From a checkpoint of a small autoregressive pixel model: arch transformer_decoder.
Rows from block 2, named by matrix and row number. Rows with one number belong to one attention dimension. Each number is 128 + 24 x the weight over the matrix's rms, rounded and kept within 0 to 255. All counts start at 0.
# v: attention value (model.blocks.2.attn.v.weight, 256x256), inputs 0-255
# proj: attention output (model.blocks.2.attn.proj.weight, 256x256, transposed), outputs 0-255
v.94 [137 153 121 126  96 139 132 112 143 143 157 137  99 110 124  71 108 150 134 132 141  74 121 116 144 129 121 136 152 119 127 135 123 126 135 153 116 143  92 162 104 110 124 112 114 132 104 194 134 148  92 128 135 126 117 173  86 166 143 147 126 141 155 128 129 121 155 102 129 125 106 132  89 107 137 119  78 148 124 126 115 139 184 126 145 119 115 133 107 125 172 155 140  94 125 122  91 145 128 131 166 165 128  71 146 115 109 134  99 143 124 127 168 159 159 167 144 123 135 155 136 100 148 116 121 109 122 145 131 118 156 123 128 135 117 136 171 166 149 136 132 174 134  93 154 137  92  87 111 116 158 131  91 121 122 135 129 143 175 152 102 151  89 136 128 132 109 107 119 114  95 185 125 154 105 109 119 143 185 112 132  97 107 134 123  92 120 124 131 133 140 104  96 119 126  85 109 124 118 120 160 100 129 107 163 116 124 101  89 111 122 142 103 100 132 150 146 186 140 122 104 193 104 145 158 134 124  82 123 109 114 136 132 171 106 133 127 104 125 102 139 109 155 124 176 156 123 124 154 108 123 141 118 120 126 109]
v.95 [153 113 157 144 129 151 135 151 140 131 167 132 142 138 143 119  94  99 156 110 112  81 129 142  95 159 108 113 154 119  88  89 115 154 166 116 130 134 122 172 186 137  81 137 118 111 126 150 118 121 108 137 126  69 139 131 102 167 143 149 140 134 144 103 138 152 121  94 140 108 144 147 102 126  96 122  89 129 148 158 161 112 130 139 121 129 146 142 121 159 126 119 171 158 141 110 114 137 140 118 104 139 103 132 138 122 147 117 112 146  73 135 158 144 129 139 148 138 120 101 125 132  98  88 129 165 127 171  98 122 170 132 134 160 102 128 118 159 139  91 111 159 115 126 139 146 122 149 117 173 154 132  83 120 127 142 151 158 165 157 110 119  82 155 144 133 120 128  84 150 111 118 124  83 145 111  83 150 148 131 153 150 120 146 139 204 120 123 140 171 168 148 128 152 129 143 139 134 116 146 119 108 133 140 112 120 153 142 118 137 119 131 112 178 132 109  95 110 135  92  91 113 117 133  95 137 144 131 118  95 110 123 124 185 116 141 137 129 110 137  95 126 128 126 106 105 136 138 129 153 111 120 101 141 118 156]
v.96 [116 123 116  94 170  99 148 132 125 169 110 150 135 134 116 123 116  81 109 132 160 156 154 146 170 136 123 104 113  98 158 113 138 144 117 132 119  99 151 115 127 135 127 101 145 139 155  97 129  90 113 134 137 138 176 174 139  68 126  96 124 153 131 132 100 131 128 123 131 147  94 135 129 160  79 129 140 141 141 106 177 124 118 127 136 103  77  91 136 128 135 120  99 123 149 105 137 109 132 130 148 122  71  96 140 125 113 141 150 109 129 126 101  91 106 114 150 104  95 158 134 128 123 183  91 119 128 135 122 127 123 155 168 157  93  79  86  94 159 122 145 105 162 133 148 125 137 160 131 147  83 109 110 118 113 142 139 112 140  95 116  95 113 146 156 115 125  71 146 151 124 120 166  95 123 158 117 160 154 133 115 123 137 165 166  99 136 118 149 133  92 166 103 153 163 127 143 111 130 174 130 137 149  83 132 136 132  95 132 134 141 109 159 154  91 118 182  95 116 109 124  85 116 116 159 166 108 123 140 129 157 165 126  99 115 101 142 129 188 113 111 119 136 135 160 130 139 172 129 140 141 138 118 109 145 136]
v.97 [152 184 114 102 147 110 147  97 121 162  97 135 154 128 140 111 132 118 133 126 137 120 108 107 124 119 132 147 123 169  72  57 126 113 132 151 159 101 131 102 161  76  99 146 118 144 119 141 121 151  61 142 154 150 179 178 158 119  93 132 151 125 101  96 121 176 151 190 101 122 100 175 122 157 133 199 170 148 108  87 184 101 114 144 123 111 106 137 120 149  81  83 146 151 129  65  99 122  84  67 118 113 106  99 150  67 146 146  97 114 195 157  83 141 129 120 114 146  73 122 167 180  69 151 137 166 130 126 127 110 144  79 168  97 123 109 111 111 119 125 119 163 156 165 110 116 120 150 138 214  94  74 145  92 153  98 153 102 159 125 124  88 134 140 133 192 129 153 138 165 123 125 145 158 148 146 138 109 129 110 162 131 139  81 150 146 102 137 196 100 154 132 122 162 126 146 153 104 139 123  99 199 113 108 151 139 157 126 169 156 106 112 163 117 159 122 108 110 126 108 125 130 120 113 126 137 117 159  97 128 215  80 124  99 153 118  96 137 155 147 121 145  64 114  77 181 137 161  91  96 128 132 118 120 140 129]
v.98 [ 88 137 114 143 139 169 136  87 143 110  82 135 128 132 121 119 126  71 140 115  83 127  76 111 136 143 112 120 138 128 118 120 132 126 128 164 142  97 108  89 137 133 119 119 138 101 131 132 143  89 135 131 141 126 168 147 127 143 146 116 132 132 124 141 130 142 119 135  91 129 146 128 133 176 121  82  98  84 146 148 160 147 132 161 120 110 149 126 139 116 118  97 170 141 138 133 127 144 136 101 124 146 146 136 132 122 132 167 144 148 140 146 131 124  95 100 120 122 140 157  94 116 175 125  91 119 170 130 143 130 140 134 133 131 130 122 119 148 105 122 132 143 127  95 135 126 158 145 107 177 122 149 122 126 138 124  85 195  90 105 167 122  89 144 141 159 124 109 107  89 125 136 115 107 121  84 118 144 140  69  86 103 147 140 148 166 129 129 122 151  82 145 129 135 128 140 177 134  95  70  86 125 123  91 116 129 163 130 123 136 162 181 116 126 136 125 115 116 125 140 135 132 121 140 129 170 111  81 107 128 139 173 110 118  89  74 139 180 108 125 135 113 103 165 108 121 115 131 158 141 148 177 129 165 121 122]
v.99 [159 102 117 132 140 134 139 157 117 106 113 111 119 136 104 106 145 138 126  84  76  88 102 105 134 151 104 121 130 137 125 120 133 130  84 119 125 115 160 106 130 166 178 118 117 111 127 114 120 104  97 137 117 147 129 135 145 142 131 126 123 122 136 137 129 137 144 115  88 134 102 141 114 122  76 130 184 111 131 166 144 132 152  97 105 115 144 137 146 110 150 148 121 126 149 123  96 132 115 133  90 133  96 163  94 123 136 125 135 158 185 134 149 144 137 117 144 175 131 133 107 124 119 102  82 122 131 123 131 141 157  99 114 139 131 165 105 102 130 133 123 130 134 135 133 136 152  79 125 110 136 133 140 125 142 159 127 107 114  82  89 105 118 122 121 139 146 155 121 142 137 136 132 108 127 107 176 164 129  89 121 137 103 130 169 140 132 122 108 172 123 122 136 170 144 162 131 156 124 130 113 137 175 126  76 134 107 158 106 119 114  80 136 133 146 140 142 134 160 133  82 140 130 138 191 121 151 170 143 120 104 121 142 127 138 102 116 144 114 131 151 155 137 108 102 156 119 138 176 172 126 127 136 131 130 132]
v.100 [136 186 153 163  60 191 168  68 110  89 148 107 145 135 136 133 143 165 158 145 113 133 150 154 141  90 165 114 129 127  84  76 145 121  92 105 115 147 127 109 199 140 166  79 145 147  89  90 136 132 118 113 144 104 108 114 151 144 145 131  91 111 125 102  98 137 104 151  68  96 183  81  94  76 121 108 133 131 100 163 139 115 158 121 158 146 165 118 136 149 138  98 199 123 105 139 123 133 136 174 128 124 137 186 111  99 107 144  98 110 150 173 156 148 113 149 160 189  97  58 109 149 118 145  88 125 187 160 138 173 139 103 170 118 142  74 122 132 112 127 179 129  77 138 125 109 151 172 213 127  94 144 157  89 138 137  88 124 146  93 158 131 132 130  98 122 169 220 118 129 122  68 153 174 145 137 162 123 142 112 129 132 181 109 136 137 117 162 149 149 146 159  80  61 206 125 141 108  86  63 133 159 102  93 131 144 110 105 173 145 125 102 143 141 105 117 130 135 146 115 163  83 121 127 160 154 107  88 108 109 147 135 152  89 115  97  79 170 126 158  93 114 160 106 127 109 105 147 129 130 163  98 112 138 122  51]
v.101 [ 83  90 106 134 115 155 130 149 114 130 136 128 120 135 132 148 125 138 111 110 122 135 112 101 130 129 116 121 115 114 169 132 143 126 141 116 125 134 124 113 161 119 158 125 137 110 141 107 122 114 102 101 130 107 164 127 138 120 145 130  93  84 140 127  79 143 155 103 145  98 118 121 113 157 114 142 126 132 112 120 130 128 118 134 110 126 119  82 114 140 115 152 149 167 132 145 125 111 119 138 176 130  97 117 106 104 117 147 107 115 160 109  83 145 102 154  94 145 127 138 135  92 125 103 144 123 118 117 140 128 111 172 134 160 136 154 161 109 126 119 139 141 127 111 115 131 117 138 118 148 135 142 202 126 124 134 118 105  94 125 130 145 185 126 120 127 122 119 132 147 154 120 101 154 115 112 145 131 138 116 103 145 132 125 135 121 137 130 112  86 129  99  96 144 112 127 143 154 145 176 138 149 130 153 141 124 121 122  91 140 129 114 114 127 128 128 134 144 141 139 143  53 183 131 143 136 126 101 117 112 137 155 112 111 127 152 127 118 142 119 145 113 105 132 101 124 131 126 156 140 141 136 142 129 138 103]
v.102 [141 119 154 142 177 122 127 111 123  40  82 138 103  96 131 139 167 136  83 159 100  76 163  82 146 115 137 118 138 173 122 111 144 143 127 148 111 152  94 133 140 156 139 119 145 125 160 137 113 195  87 171 126 159 147 172 172 160 133 141 118  93 116 120 112  91 165  87  83 125 127 110 167  29 123  75 100 123  87 148  79 110  99 102 147 143 143 141 126  92 109 102  97 126 152 161 172 104 149  89 114 175 111 133  71 118 129 149 109 115 133 124 164 112 105 121 148 100 116 117 108  84  92 124 181 154 141  79 123 155 100  80 147  71 114 139 113 139 123  99 109 108 107 150  96 162 109 108 128 128 126 131 180 116 116 142  75 142 151 122 141 131  81 172 127 137 155 133 141  91 112 154 119 128 102 109 140 133 158 154 137  86 118  89 136 128 140 152 133 108 143 121 162 120 101 158 149 148 135 147 184  87 177 118 148 112  99 128 112  63 165 127 146 156 152 140 118 104 124 128 160  71 160 139 168  95 166 136 127 141 147  98 103 147 116 120 108  93 136 122 115 109 169 125 108 114 147 105 141 139 108  76 177 140 117  93]
v.103 [ 94 127 127 119 100 144 104 112 116 123 150 133 137 104 161 144 145 114 177 115 179 151  65 193 124 120 146 123 154 108 151 148 111 113 121 141 128 121 146 110 133 143  98 124 149  96 179 104 125 133 167 146 125 154  80 122 139 145 111 119 147 146 137 124 106  95 141 121 185 136 138 123 144 123 128 128 190 161 176 137  99 137 123 129 123 132 206 169 128 123 145 154  90 141  82 124 145 114 163 100 190 139 143 106 151 122 132 118 100 116 144 120 113 108 148 132 110 138 132 114 100 106 118 160 117 112 131 108 125 139 113 111 133  83 161 164 113 110 154 182 118 105 167 133  94 137  98 135 107 174 145 158 113 121 123 106 141  93 117 102 104 124 172 157 109  53  86 180 132 175 117 129 121 140 105 118 138 145 160 107 118 110 187  93  77 125  94 148  91 150 148 128 139 110 152 181 161 124 125 101 115  98 102  93 132 187  98 120 146  99 137 136 183 105 123 139 169  94 138 108 111  99 140 131 160 139  90 140 127 165 144 136 129  71 174 122 115 127  75  96 118 107 105  84 132  88 126 135 155 141 107 117 147 174 135 108]
v.104 [ 50 116 124 103 164 120 145 125 152 176  98 160 145 111 152 179  85 184  81 113 135 148 140 128 160  94 133 143 136 100 132 147 100 159 103 109 106 156 148 122 143  96 119 146 149 117  85 111  85  54 108 101 166 125  99 166 168 127 146  96 154  76 147 151 141  72 108 127 140 130 167 119 105 121 154 107 121 131 163 120 155 104 129 182 134 152 112 152 144 171 143 120  59 153 106 133  96 144 114 149 173 149 155 124 129 121 153 160 132  56  84 144 113 114 116 153 130 157 139  87  98 136 105 135 128 132 140 120 156 135 124 139 111 120 133  38 110 144 160  97 117 127 156  93 151  91 138 124 122 166 103 187 108 114 129 130 115 113 143 120 130 146 112 146 158 152  78  72 102 118 128 130 149 164 139 178 119 133 189 162 151 111 170 177  73  92 129 128 190 120 115 137 132 126 103 136  98 111 134 125 199 142 157 146  95 123 117 119 143 167 104 144 108 127 102 101 155 136 128 182 174 190 185  89  93 134 131 165 116 115 113 119  88 115 119  87 150 118 121  96  94 125 113 150 137 156 138 144  83 165 115 151 149 102 112 130]
v.105 [103 151 114  87 100 134 131 165 116 119 140 118 151 125 152 136 139  99 134 149 140 109 108 136 128 133 166 101 153 183 126 117 115 153 131 131 127 117  99 178 156 145 159 144 109 118 131 142 122 161 122 143 117  63 143 139 152 138 139 144 166 157 136 131 141 112 177 141 144 138  88 105 118 125 171 167 133 119  88 138  99 137 122 149 126 101  94 155 122 140 143 152 164 140 120 168 172  87 115 143  93 122 141  77 176 129 120 108 116 135  87 163 113 145  83 149 105  96 131 160  85 172 164 106 109 140 141 133  92 156 131 102 115  87 139  89 127 107 132 110 128 146 163 122 115 187  93 157 149 105 190 100 145  81  94 126 120 159  63 172 153 135  83 138 146 180  80 110 171 126 160 145 108 144  83 111 119 102 124 112 154 150  68 157  72  92 152 135 135 131 146 103 155  84 157 117 134 143 140 115 163  88 118 142 129  80 153 117 120  85 145 180 178 132  82 108 150 116 117 135 123 185 114 114 104 159 123 130 111 127 120 185 121 163  86 179 104  72 126 110 146 160 102 111  95 126 107 168 156 151 155  97  85 137 107 111]
v.106 [144 112 113 115 123 157 156  83 127  98 190 207 123 105 152 142 147 158  90 125  86  75 154 191 116 128  99 159 153 182 111 125 118  98  93 143 131 123 155 108 114  53 180 125 119 153  95 106 138  85 120  88 138 145 110 116 116 158 116 130 149 141 116 157 151 126 172 132 125 133 141 139 112 147 148 131 159 148 139 136 132 126 113 123 113  99 101  93 141  99 175  93 133 121 222 114 118 101  76 124 147 144 184  97  51 121  82 124 141 104 128 116 121  81  92 135 145 209 151  95  92 105 146 132 121 122  82 132 131 105 121 139 145 106 130 123 117  72 131 172 108 153 117  73 128 128 176 153 196 139 113  64 158 151 102 148  90 107 166 110 150 103 159 154 126 115  98  86 135  96  94 153 131 152  71  95 152 170  58  77 217 123 103 114 139 138 141 143 118 106 121 143 176  87 108 130 172  94 186  91 119 151 142 101 125 132  62 156 141 182 107 134 159 150 205 138 108 173 101 119 117 165 101 119 167 124 117  90 166 147 163 121  93 166 144 130 177 142 128 124 111 158 167 126 161 150 121  95 170 171 118 125 114 127 136 115]
v.107 [126 159 193 124  78 119 128 123 142 169 113 142 131 127 121 136 140 115 159 134 125 145  99 147 164 121 104 122 161 109 161 142 148  88 101 165 117 114  95 140 131 147 105 134 151 143 120 144 142 139 110 119 141 135 122 119 147 122 115 121 138  91 101 127 147 139 114 107 140 116 133 149 148 147 145 120  67  93 142 130  95 112 132 153 136 150 156  89 107 124 197 137  98 133 122 127  82 111 131 110 168 134 165 108 166 110  87 155 164 120 156 112 140 140  94 110 123  81 102 110 131 141 155 142 127 147 120 125 131 133 138 107 101  92 135 135 122 139 113 155 123 101 150 107 152  93 137 168 127  97 140 114 134 168 119 143  99 135  88  99 158 111 147 129 134 155 120 102 125 105 131 113 139 149 158 102 126 127 150  84 152 131 134 115 172 181 109 133 126 121 101 159  78 148 103 105 116 106 134  78 122 161 134 104 140 148 154 127 110 138 121 149 111 126 116 138 113  81 118 108 122 169  96 125 102 132 107 163 154 137 102 143 102 155 134 119 132 120  85 128 145 148 128 163 114 115  80  79 112  85 149 111 105  96 140 139]
proj.94 [175 110  94  65 141 117 137 121  97 106 125 144 119 102 143 140 171 123 144 127 123  95 162 135 129 143 181 169 115 133  72 148 147 126 149 115  84  97 157 145 184 141 102 136 107 162 116 134 107 107 118 100 125 160 116  71  98 107 130 123 181 109 141 124  97 107 110  86 140 130 116 113 130 115 134  76 125 155 150 145 130 133 103 181 108 114 123 142 137 145 120  82 116 140 103 115 160 146 128 109 132 108 112 103 104 147 151 122 145  89 163  95  95 154 153 137 157  96 100 131 152 122 115 171 125 145 144 119  97 115 146 126 119 104 129 143 160 111  86 136 119 124 101 124 109 157 208 142 145 101 148 161 162 139 163 100 111 156 111 157 118 127  98 121 106  94 156  97 154  84 147 114  97 157 125 159 161 151 145  90 132 110 153 116 120 148 149  91 108 107 105 110 104 125  94 138 171 143  98 145 108 159 133 169 122 137 146 151 132 141  94 121 141 130 127 118 109 100  99 140 148  83 116 119 146 153 165 132 136 138 165  98  97 117 143 145 145 139 113 122 101 114  95 133 122 129  96 119 123 128  92 162 122 132 149  85]
proj.95 [ 89 120  86 107 112  97 144  91 116 113 119 148 149 140  78 129 135 140 116 150 125 159 121  68 195 147 168 159 137 121 144 134 154 125  89 148 103 123 146 121 164 123 137  92 109 141 123 143 147 118 146 110  98 147 119 145 146 129 138  90 131 125 133 120 115 119 140 124 111 153 159 129 117  91 108 117 148 114 181 141 130 117 158 119 139 145 140 171 113  91 104 121 141 122 160 120 158 119  94 115 117 145 102 120 126 116 129 138 158  95 144 134 111 153 140 108 131 118 144 115 112 116 119 171 147 158 145 155 127  76 123 146  96 117 205 128 142 107 129 141 172 194  96 152 108 119 131 158 120 122 136 167 127 156 162 147 161 105 104 108 147 115 152 129 141 164 125 160 152 135 124 134  96 146 124 142 167 130 142 133 150 128 154  91 118 130 130 123 115 149 123 118 130 132 160 142 117 129 106 120 110 108 104 119 129 136 131 116 130 122 123 150 128 116 124 117 131 100 136 158 141 140 142 111 130 176 115 132 131 171 122 108 146 129 129 143 140  97 118 166 109 143  99 142 121 118 146  93 117 113 172 149 143 105 154 106]
proj.96 [ 90 139 142 125 117 129  89 146 141 139 147 124 142 112  99  97 144 143 141 119 121 106 117  88 150  71 112 130 131 128 123 142 115 117 159 133 128 156  92 138 116 128  79 151 109 181 127 147 111 171 143 145 136 128 105  89  96 152 162  87 133 123 116  79 140 118 107 134  80 119 124 132 146 127 154  77 173 125 142  96 129 154 108 137 140 109 101 135 114 162 153 120 132 139 124 160 124 161 153 145 111 130  97 163 114 101 149 102 117 126 132  76 144 113 167 153  81 110 146 168 173 142 133 137 120 148 140 109 140 172 115 107  76  94 141 108 145 112 118 130  91 132 123 135 122 150 167 114 135 136 113 135  83 151 140  99 126 104 125 115 142 126 116  96 100 122 135 122 122  92 140 143 111 131 138 133 125 118 202 135 151 131 111 124 126 167 161 152 139 157 103 157 126 117 127 107 146 116  70 142 131 119 157 156 162 131 118 135 134 141 110 124 124 130 138 120 112 142  88 118 124 124 163  98 125 108 101 114  89  77 112  80 112 132 147 142 104 136 137 136 125 127 127 172 160 161 107 119 127 149 104 132 170 154  91 117]
proj.97 [178  98 125 106 116 148 122 112 128 113 161 151  95 169 139 118 182 126 145  99  83 122 151 145 202 151 137 190 198 128 111 168  96 155  95 129  84 114 105 147 162 171 158 142 165 159 163 127 147  84 186 179 136 121 102 166 121  74 129 122 130 151 157 142 150 105 101 123  96 119 127 121 130 136 142 128 119 108 118 165 180 139 132 114 178 112 154 134 174 134  66 166  91 126  96  87 187 112 140 139  68 132 137 138 124 124 116  89 140 177  99 124 160 102  96 128 123 169 125 185 115  99  96 114 152  91 121 134 112 148 131  84 145 110 149 151 112 116 171 130 172  82 158  92 167 199  83 102 119 163 143 147 148 115 155  84  90 131 132 157 153 157 121 136 129  88 145 147 167 123 115  95  94 132 155 116 138 161 157 130 144 153 120 154 160 135  94 124 126  94  97  89 118 101 104 130 138 110 177 146 152  99 130 156 144 125 157 173 140 129  74 149 116 144  83 208  75 158 142 131 121  80 155 114 138 144 102 130 172 140 145 106 112 134 143 109 145 118 131 138 106 101 156 105 194 143 140 118 144 160 113 120 189 136 152 155]
proj.98 [121 115 124 163 184  97 147 142  99 126 137 122  99 145 114 107 146 144 111 115 109 156  90 110 181 122 124 147 123 112 112 150 126 151 163 118 153  99 138 158 132 140 162 165 150 118 118 135 169 123 128 126 119 127  97 108 119 125  97 154 102 126 124 149 106  94 145 120 174 109 114  87 148 104 141 158 156 115 110 124 167  87 112 135 142 137 134 102  90 119  79 152 103 158  74  93 148  79 114 173 165 149 108 139 166 137 144 124 135  91 100 118 157  98 119 128 130  90 121 146 160 125  96 150 116 127 135 119  61 163 128  84 156 121  95 126 153 181 144 139 157 107 119 111 148 137  94 136 109 158 157 107 193 108 149 113 146  84 179 130 121 131  99 130 138 135 115 104 123 147 173  97 104 140 167 108 151 131 139 140 151  88 139 109 137 145 126 153 131 104 104 119 133 119 133 132 116 113 165  79 172 167 117 123 153 119 149 136 154 107 108 110 165 108 141 107 121 135 129 133 133 104  93 132 191 129  93 150 163  98 131 116 119 141 125 130 152  82 105  84 129 125 176 118 169 156 117  82  96 150 144  94 169 138 147 126]
proj.99 [105  76 146 167 124 106 122 101 119 122 138 132 153 131 121 124 168 136 159 141 144 163 131 135 122  92 103 123 124  77 156 144 125 152 148 120 181 155 144 139 146 107  95 138 121 128 102 150 134 131 124 109 117 123 101 109 145 173 145 113 112 141 107 102 137 132 164 116 131 105 147  95 160 116 124 115 111 172 119 100 146 148 133 156 148 123 129 126 137 171 107 104 145  74 161  82 158  77 165 140 174 140 179 113 151 124 162 158 145 129 113 114 100 103 168 158 118 113 156 149 134 155 123 112 100 149 145 149  93 143 121 151 167 146 132 103 168 149 129 141 165 127 120 138 165 120 114 139 121 178 100 117 114 131 103 174 145 107 111 137 142 149 133 162 119 128 131 114 132  96 136 122  76 146 155 143 133 113 129 141  84 102 126  89 110 149 129 134  91 127 138 122 144 130 110 148  83  92  97 108 132 165 110 134 213 122 115 116 157 173 173 151 170 101 137  76 137 147  69 138 147 147  92 134 114  96 107 132  87 108 164 123  96 122 108 142 100  61 103 132 151 120  77 119 120 124 149 159 128 145 136 107  73 135 150 122]
proj.100 [142 149 107 116 166 122 141 151 123 114 125 128 127 173  73 158 187 117  82 108  99 119 170 153 154 203 142 115 161 141 107 115  97 126 127 200  82 112 149 147 102 176  98 150 123 196 139 149 127 126  98 148 198 146 146 132 164 118 163 138 117 118 108 138 158 144 145 126 154 151 119 200 131  91 146 104 116 106 132  75 163 125 151  76 112 112 111  78 146 154  81 147 112 118 106  86 134  81  92  85 131 136  87 110 138 155 128 129 112 147 129 152 122 156 123 195 125 110 126 163  93 105 137 153 171 125 116 158 160  92 123 105 106 149 127 188 156 109 205 100 155 139 168 137 126 130 149 133 151 111 107 107 107 146 112 189 131 151 140 145 104  58 108 133 139 135 126 111 143 109  69 184 118 147 116 147 100 158 158 115 107 109 114  97 107 139 127  97 111 142  73  98 136 153 129 102 110 152 135 155 115 114 111  76 138 114 162 129 118 138  35 112  79 126 179 117 116 127 129 162 103  83 142 159 101 142 170 145 117 154 150  77 146 125 138 141 123  80 146 115 112 141 156  88 135 120  91 127  98 145  45 146 165 139  96 165]
proj.101 [116  99 116 129 136 105 109 132 148 115 144 120 141 112 132 147 131 125 170 151 134 155 128 130  99 112 112 111 136 149 146 147 123 119 122 146 146 140 125 136 130 112 116 123  81  94 123 138 126 150 148 131 139 144 105 110 133 107 141 110 141 151  98 123 140 132 116 164  86 132 161 135 147 126 123 120 156 121 129 125 115 142 155 119 112 113 130 137 122 160 159 114 137  98 165 118 129 137 107 136  98 135 135 105 130 119 120 112 123 116 113 114 113 125 150 120 133 137 144 135 160 143 139  99 108 130 105 146 126 160 112  95 107 136 111 106 124 149 123 121 126 112 118 175 146 116 151 137 138 145 128 126  91 128 115 162 107 135 117 141  92 122 114 117 114 139 116 119 167  76 122 145 147 153 153 128 109 122 130 155 119  73 142 121 112 106 100 122 128 138 132 174 151 132 128 114  96 101  67 116 112 112 141 141 147 164 140 111 157 161 172 142 143 143 109 108 124 137 112 142 139 128 105 132 114 114 129 134 125 102 143 140 123 147  86 126  95 126 125 160 134 134 171 107 123 137 131 149 124 149 109 140  96 147 129 136]
proj.102 [157 139 108  91 109 118 102 122 119 124 137 149 115 111 148 135 105 124  81  77 105 124 115 159 127 166  99  97 129 157  79 137 133 138 140 123  90 144 106  59 130 127 152 183 138 113 102 135 104 107 100 135 116 132 153 161 127 149 121  86 129 133 143 133 139 140 130 128 149 163 125 138 137 110 108 170  66 133 130 153 150  88 177 105  80 132 140  91 161 122 118 167 149 125 120 192 108  79 172 148  70 118 160 102 118 170 107 130 127 168  90 117 154 146 130  77 127 177 134 145 100 128 136 121 152  90 155 134 103 117  93 114 104 117 127 105 130 147 106 113 125 149 143 141 101 106 163 108 118  85 125 159 138 140 117 101 154 134 113 136 140 104 180 151 142 136 120 159 100 182 133 103 132 118 156 140 133 124  75 116 157 115 178 127  88 145 114 115 125 142 118 156  58  90 120 133 122 139 173 173 118 127 101 115  88  98 135 126 171 152 113 166 146 160 136 137 122 141 157  84  89 168 140 137  61 113 121 144 109 125 103 102 146 137 172 161 133 128 121 141 141 143  96 166 169 156 138 112 116 124 102 106 133  83 133 129]
proj.103 [130 155 146 131  97 134  61 129  90 126 139 106 149 129  83 156 110  90 140  97 125 103 134 126 131 137 128 139 191 138  99  94 153 139 163  94 164 166 129  84 120 105 126 138 118 197 141 117 109 179 102 140 159 126 165 130  76 169 171  61  95 117 138 160 153 155 129 150  88 145 143  97 116  98 128 114  82 114 121 141 106 151 139  94 125  98 100 129 150 149 158 130 152 142 147 162 144 140 163 146  66 123 200 137  98 133 125  84 153 158 124  99 113 148 148 132 126 134 108 118 114 117 126 126 103 127 111 148 131 132 138 145 106 115 144 112 170  84  98 131  96 122 111  99 129 152 152 154 135 135 129 161 125 111 124  94 124 169  93 117 194 156 165 102  93 146 162 149  92 111 138 145  94 151 138 151 159 118 148  80 133 167 109 125 142 166 149 104 125 111 121 141 118 112 122 108 112 144 135 190 140 110 125 132 115 137 149 107 140 144 131  93 106 137 109 111 130 146 125 105  85 150 137 133  80 138 150 113 144 132 140  96 127 121 130 167 117 106 159 115 179 115 114 165 123 134 150  95 158 178 136  80 104  94 126 117]
proj.104 [143 150 129 106 125 148 110 160  43 140 164 118 151 137 122 125 153 136 174 149 141 109 121 149 145 131 137 148 108 178 127 106 144 111 155 136 149 150 113 113 100 151 141 158 125 112 143 112 178 198 178 150 117 130 142 162 110 155 131 125 106 157 158 172 139 111 105 151  71  90 146 112  93 113 110 106 112 110 122 129 133 155 144 106 122  80 102 147 131 112 117 183 121 127 146 164 119  90 161 130  79 159 125 110  74 118 151 108 130 147 106  78 117 143 110 106 120 177 100 164 131 113 132 141  81 167 127 125 111 120 132 124  79 116 160 132 116 112 138 141 103 135 112 135 167 210 121 123 120 138 136 135 178 168 151  97 120 131  80 131 172 223 121  94 156 120 133 159 128 106 107 147 129 116 130 117 134 119 153 110 164 120 104 139 169 168 139 150 137 118 119 124 122 142 148 100 112  86 134 148 132  84  89 148 135 130 146 180 162 134  51 102 121 140  95 146 123 140  78  72 109 100 120 106 183 137 159 108 172 153 126 129 106 114 123 165 114  84 170 133 147  99 170 155 155 178 133 106 150 122 126 108 184 109 123 135]
proj.105 [110 151 120 133 142 114 126 130 171 117 104 122  85 110 120 108 132 163  80 141 116 164 148 160 147 101 137 134  99 137  84 177 109 114 146 110 113 110 134 121 119  93 103 106 128 111 119 118 108 107  67 141 157 162  83 116 145 109  99 156 159 112 127  92 181 124 114  84 168 150 118 162 127 168 122 142 167 166 127 121 125  77 153 151 105 172 164 134 110 137 140 164 105 180 111 161  73 123  91 103 171 166 101 142 154 149 151 144 108  97 117 162 184 143 165 121 121 130 168 131 218 125 129 142 150  91 135  67 120 113 140 126 102 131 104 132  88 138 129 125 111 160 131  96  96 132 152 118 135 101 166 140 120 142 157 143 116  85 203 164 140  52 128 153 172  87  97  86 105 174 123 123 161 128 120 130  95 144 149 150 152 166 122 178 101 103 101 126 130 133 109 159 132 169 134 169 178 159  67  94 100 172 146 142 104 147  96 143  77 126 135 144 144 127 140 151 132  95 133 121 151  86 124 119 146 103  85 151 137 119 116 114 169 134 143 136 139 174  92 101 126 139 142 117 182 161 119 110 125  99 127 127 156 134 123 136]
proj.106 [135 127 188 168 118 103  87 121 111 124 160  89 104 147  72 106 176 128 160 117 140 120  80 112 111 102  73 121  75 156 163 139 146 175 125 146  90 158 133 173 156 116 103 169 156 197 113 127 147 102 107 142 118  94 123 114 155 143 129  98 171 140 137 137 126 103  68 156 135  94 106 183 148  96  85 108 110 117 121 104 147 135  97 146 175 119 121 141 161 141  95 140  91 107 122 100 150  92 124 114 102 108  96 147 126 154 212 206 105 127 161 164 101  93 144 156 128 116  78 153  62 158 138 101 130 146 223 161 132 150  80 159 106  99 151 127 173 133 113 178 127 131 153 124 133 151  82 131 136  99 121 121 101 135 101 143 160  53  83 104  85 160  86 125 139 120 131 161 141 126 130 114 107 110 135 122 144 125 128 144 130 133 166 165 146 110 125  70 154 133 137  85 106 117 180 160  90 133 168 155 185 108 138  79 142 108 149 145 166 155 163 102  88 108 133 105 121 138 129 115 121 121 147 123 133 116 162 127 121  93 153 115 159 125 160 118 134  81 105 189 136 114  82  97 106 155 141 182  84 109 148 158  90 111 132  93]
proj.107 [100 150 137 136 150 124 183 130 167 138 108 106 108 164 120 152  99 136 139 138 138  62 128 124 105 110 100 128 102 133 123 127  92 129 146 124  83 103 150 144 136 145  99 105 184 146 151  86 121 137  98 147  91  98 165 118 138 107 119 150 131 123 137 130 110  90 147 129 148 142 102 115 129 151 133 123 150 115 126 124 132  67  95 117 111 149 141 135 106 103 110 128 122 156  93 116 119 154  94 113 125 142  94 145 128 123 146 132  88 128 155 180  97 100 115 131 182 118 132 112 139 136 138 130 208 122 140  90 125 150 165 128 135 159  85 122 113  89 123 129  94 129 124 128 114 130 143 104 124  74 124 114 145 139 129 103 130 139 152 148 124 107 100 114 154 131 126 144 122 134  85 133 162  78  84 122  98 141 121 124 135 129 146 141 150 120 160 116 118  98 131 148 143 124 129 163 152 146 146 108 157 159 147 130  81 130 141 132  97 116 112 110  85 110 141 147 132 107 145 132 125 132 164  97 142 115 151 158 114 106 106 100 179  98 169 111 146 175 114 115 105 161 121 117 120 126 147 136 120 135 120 154 155 166 114 110]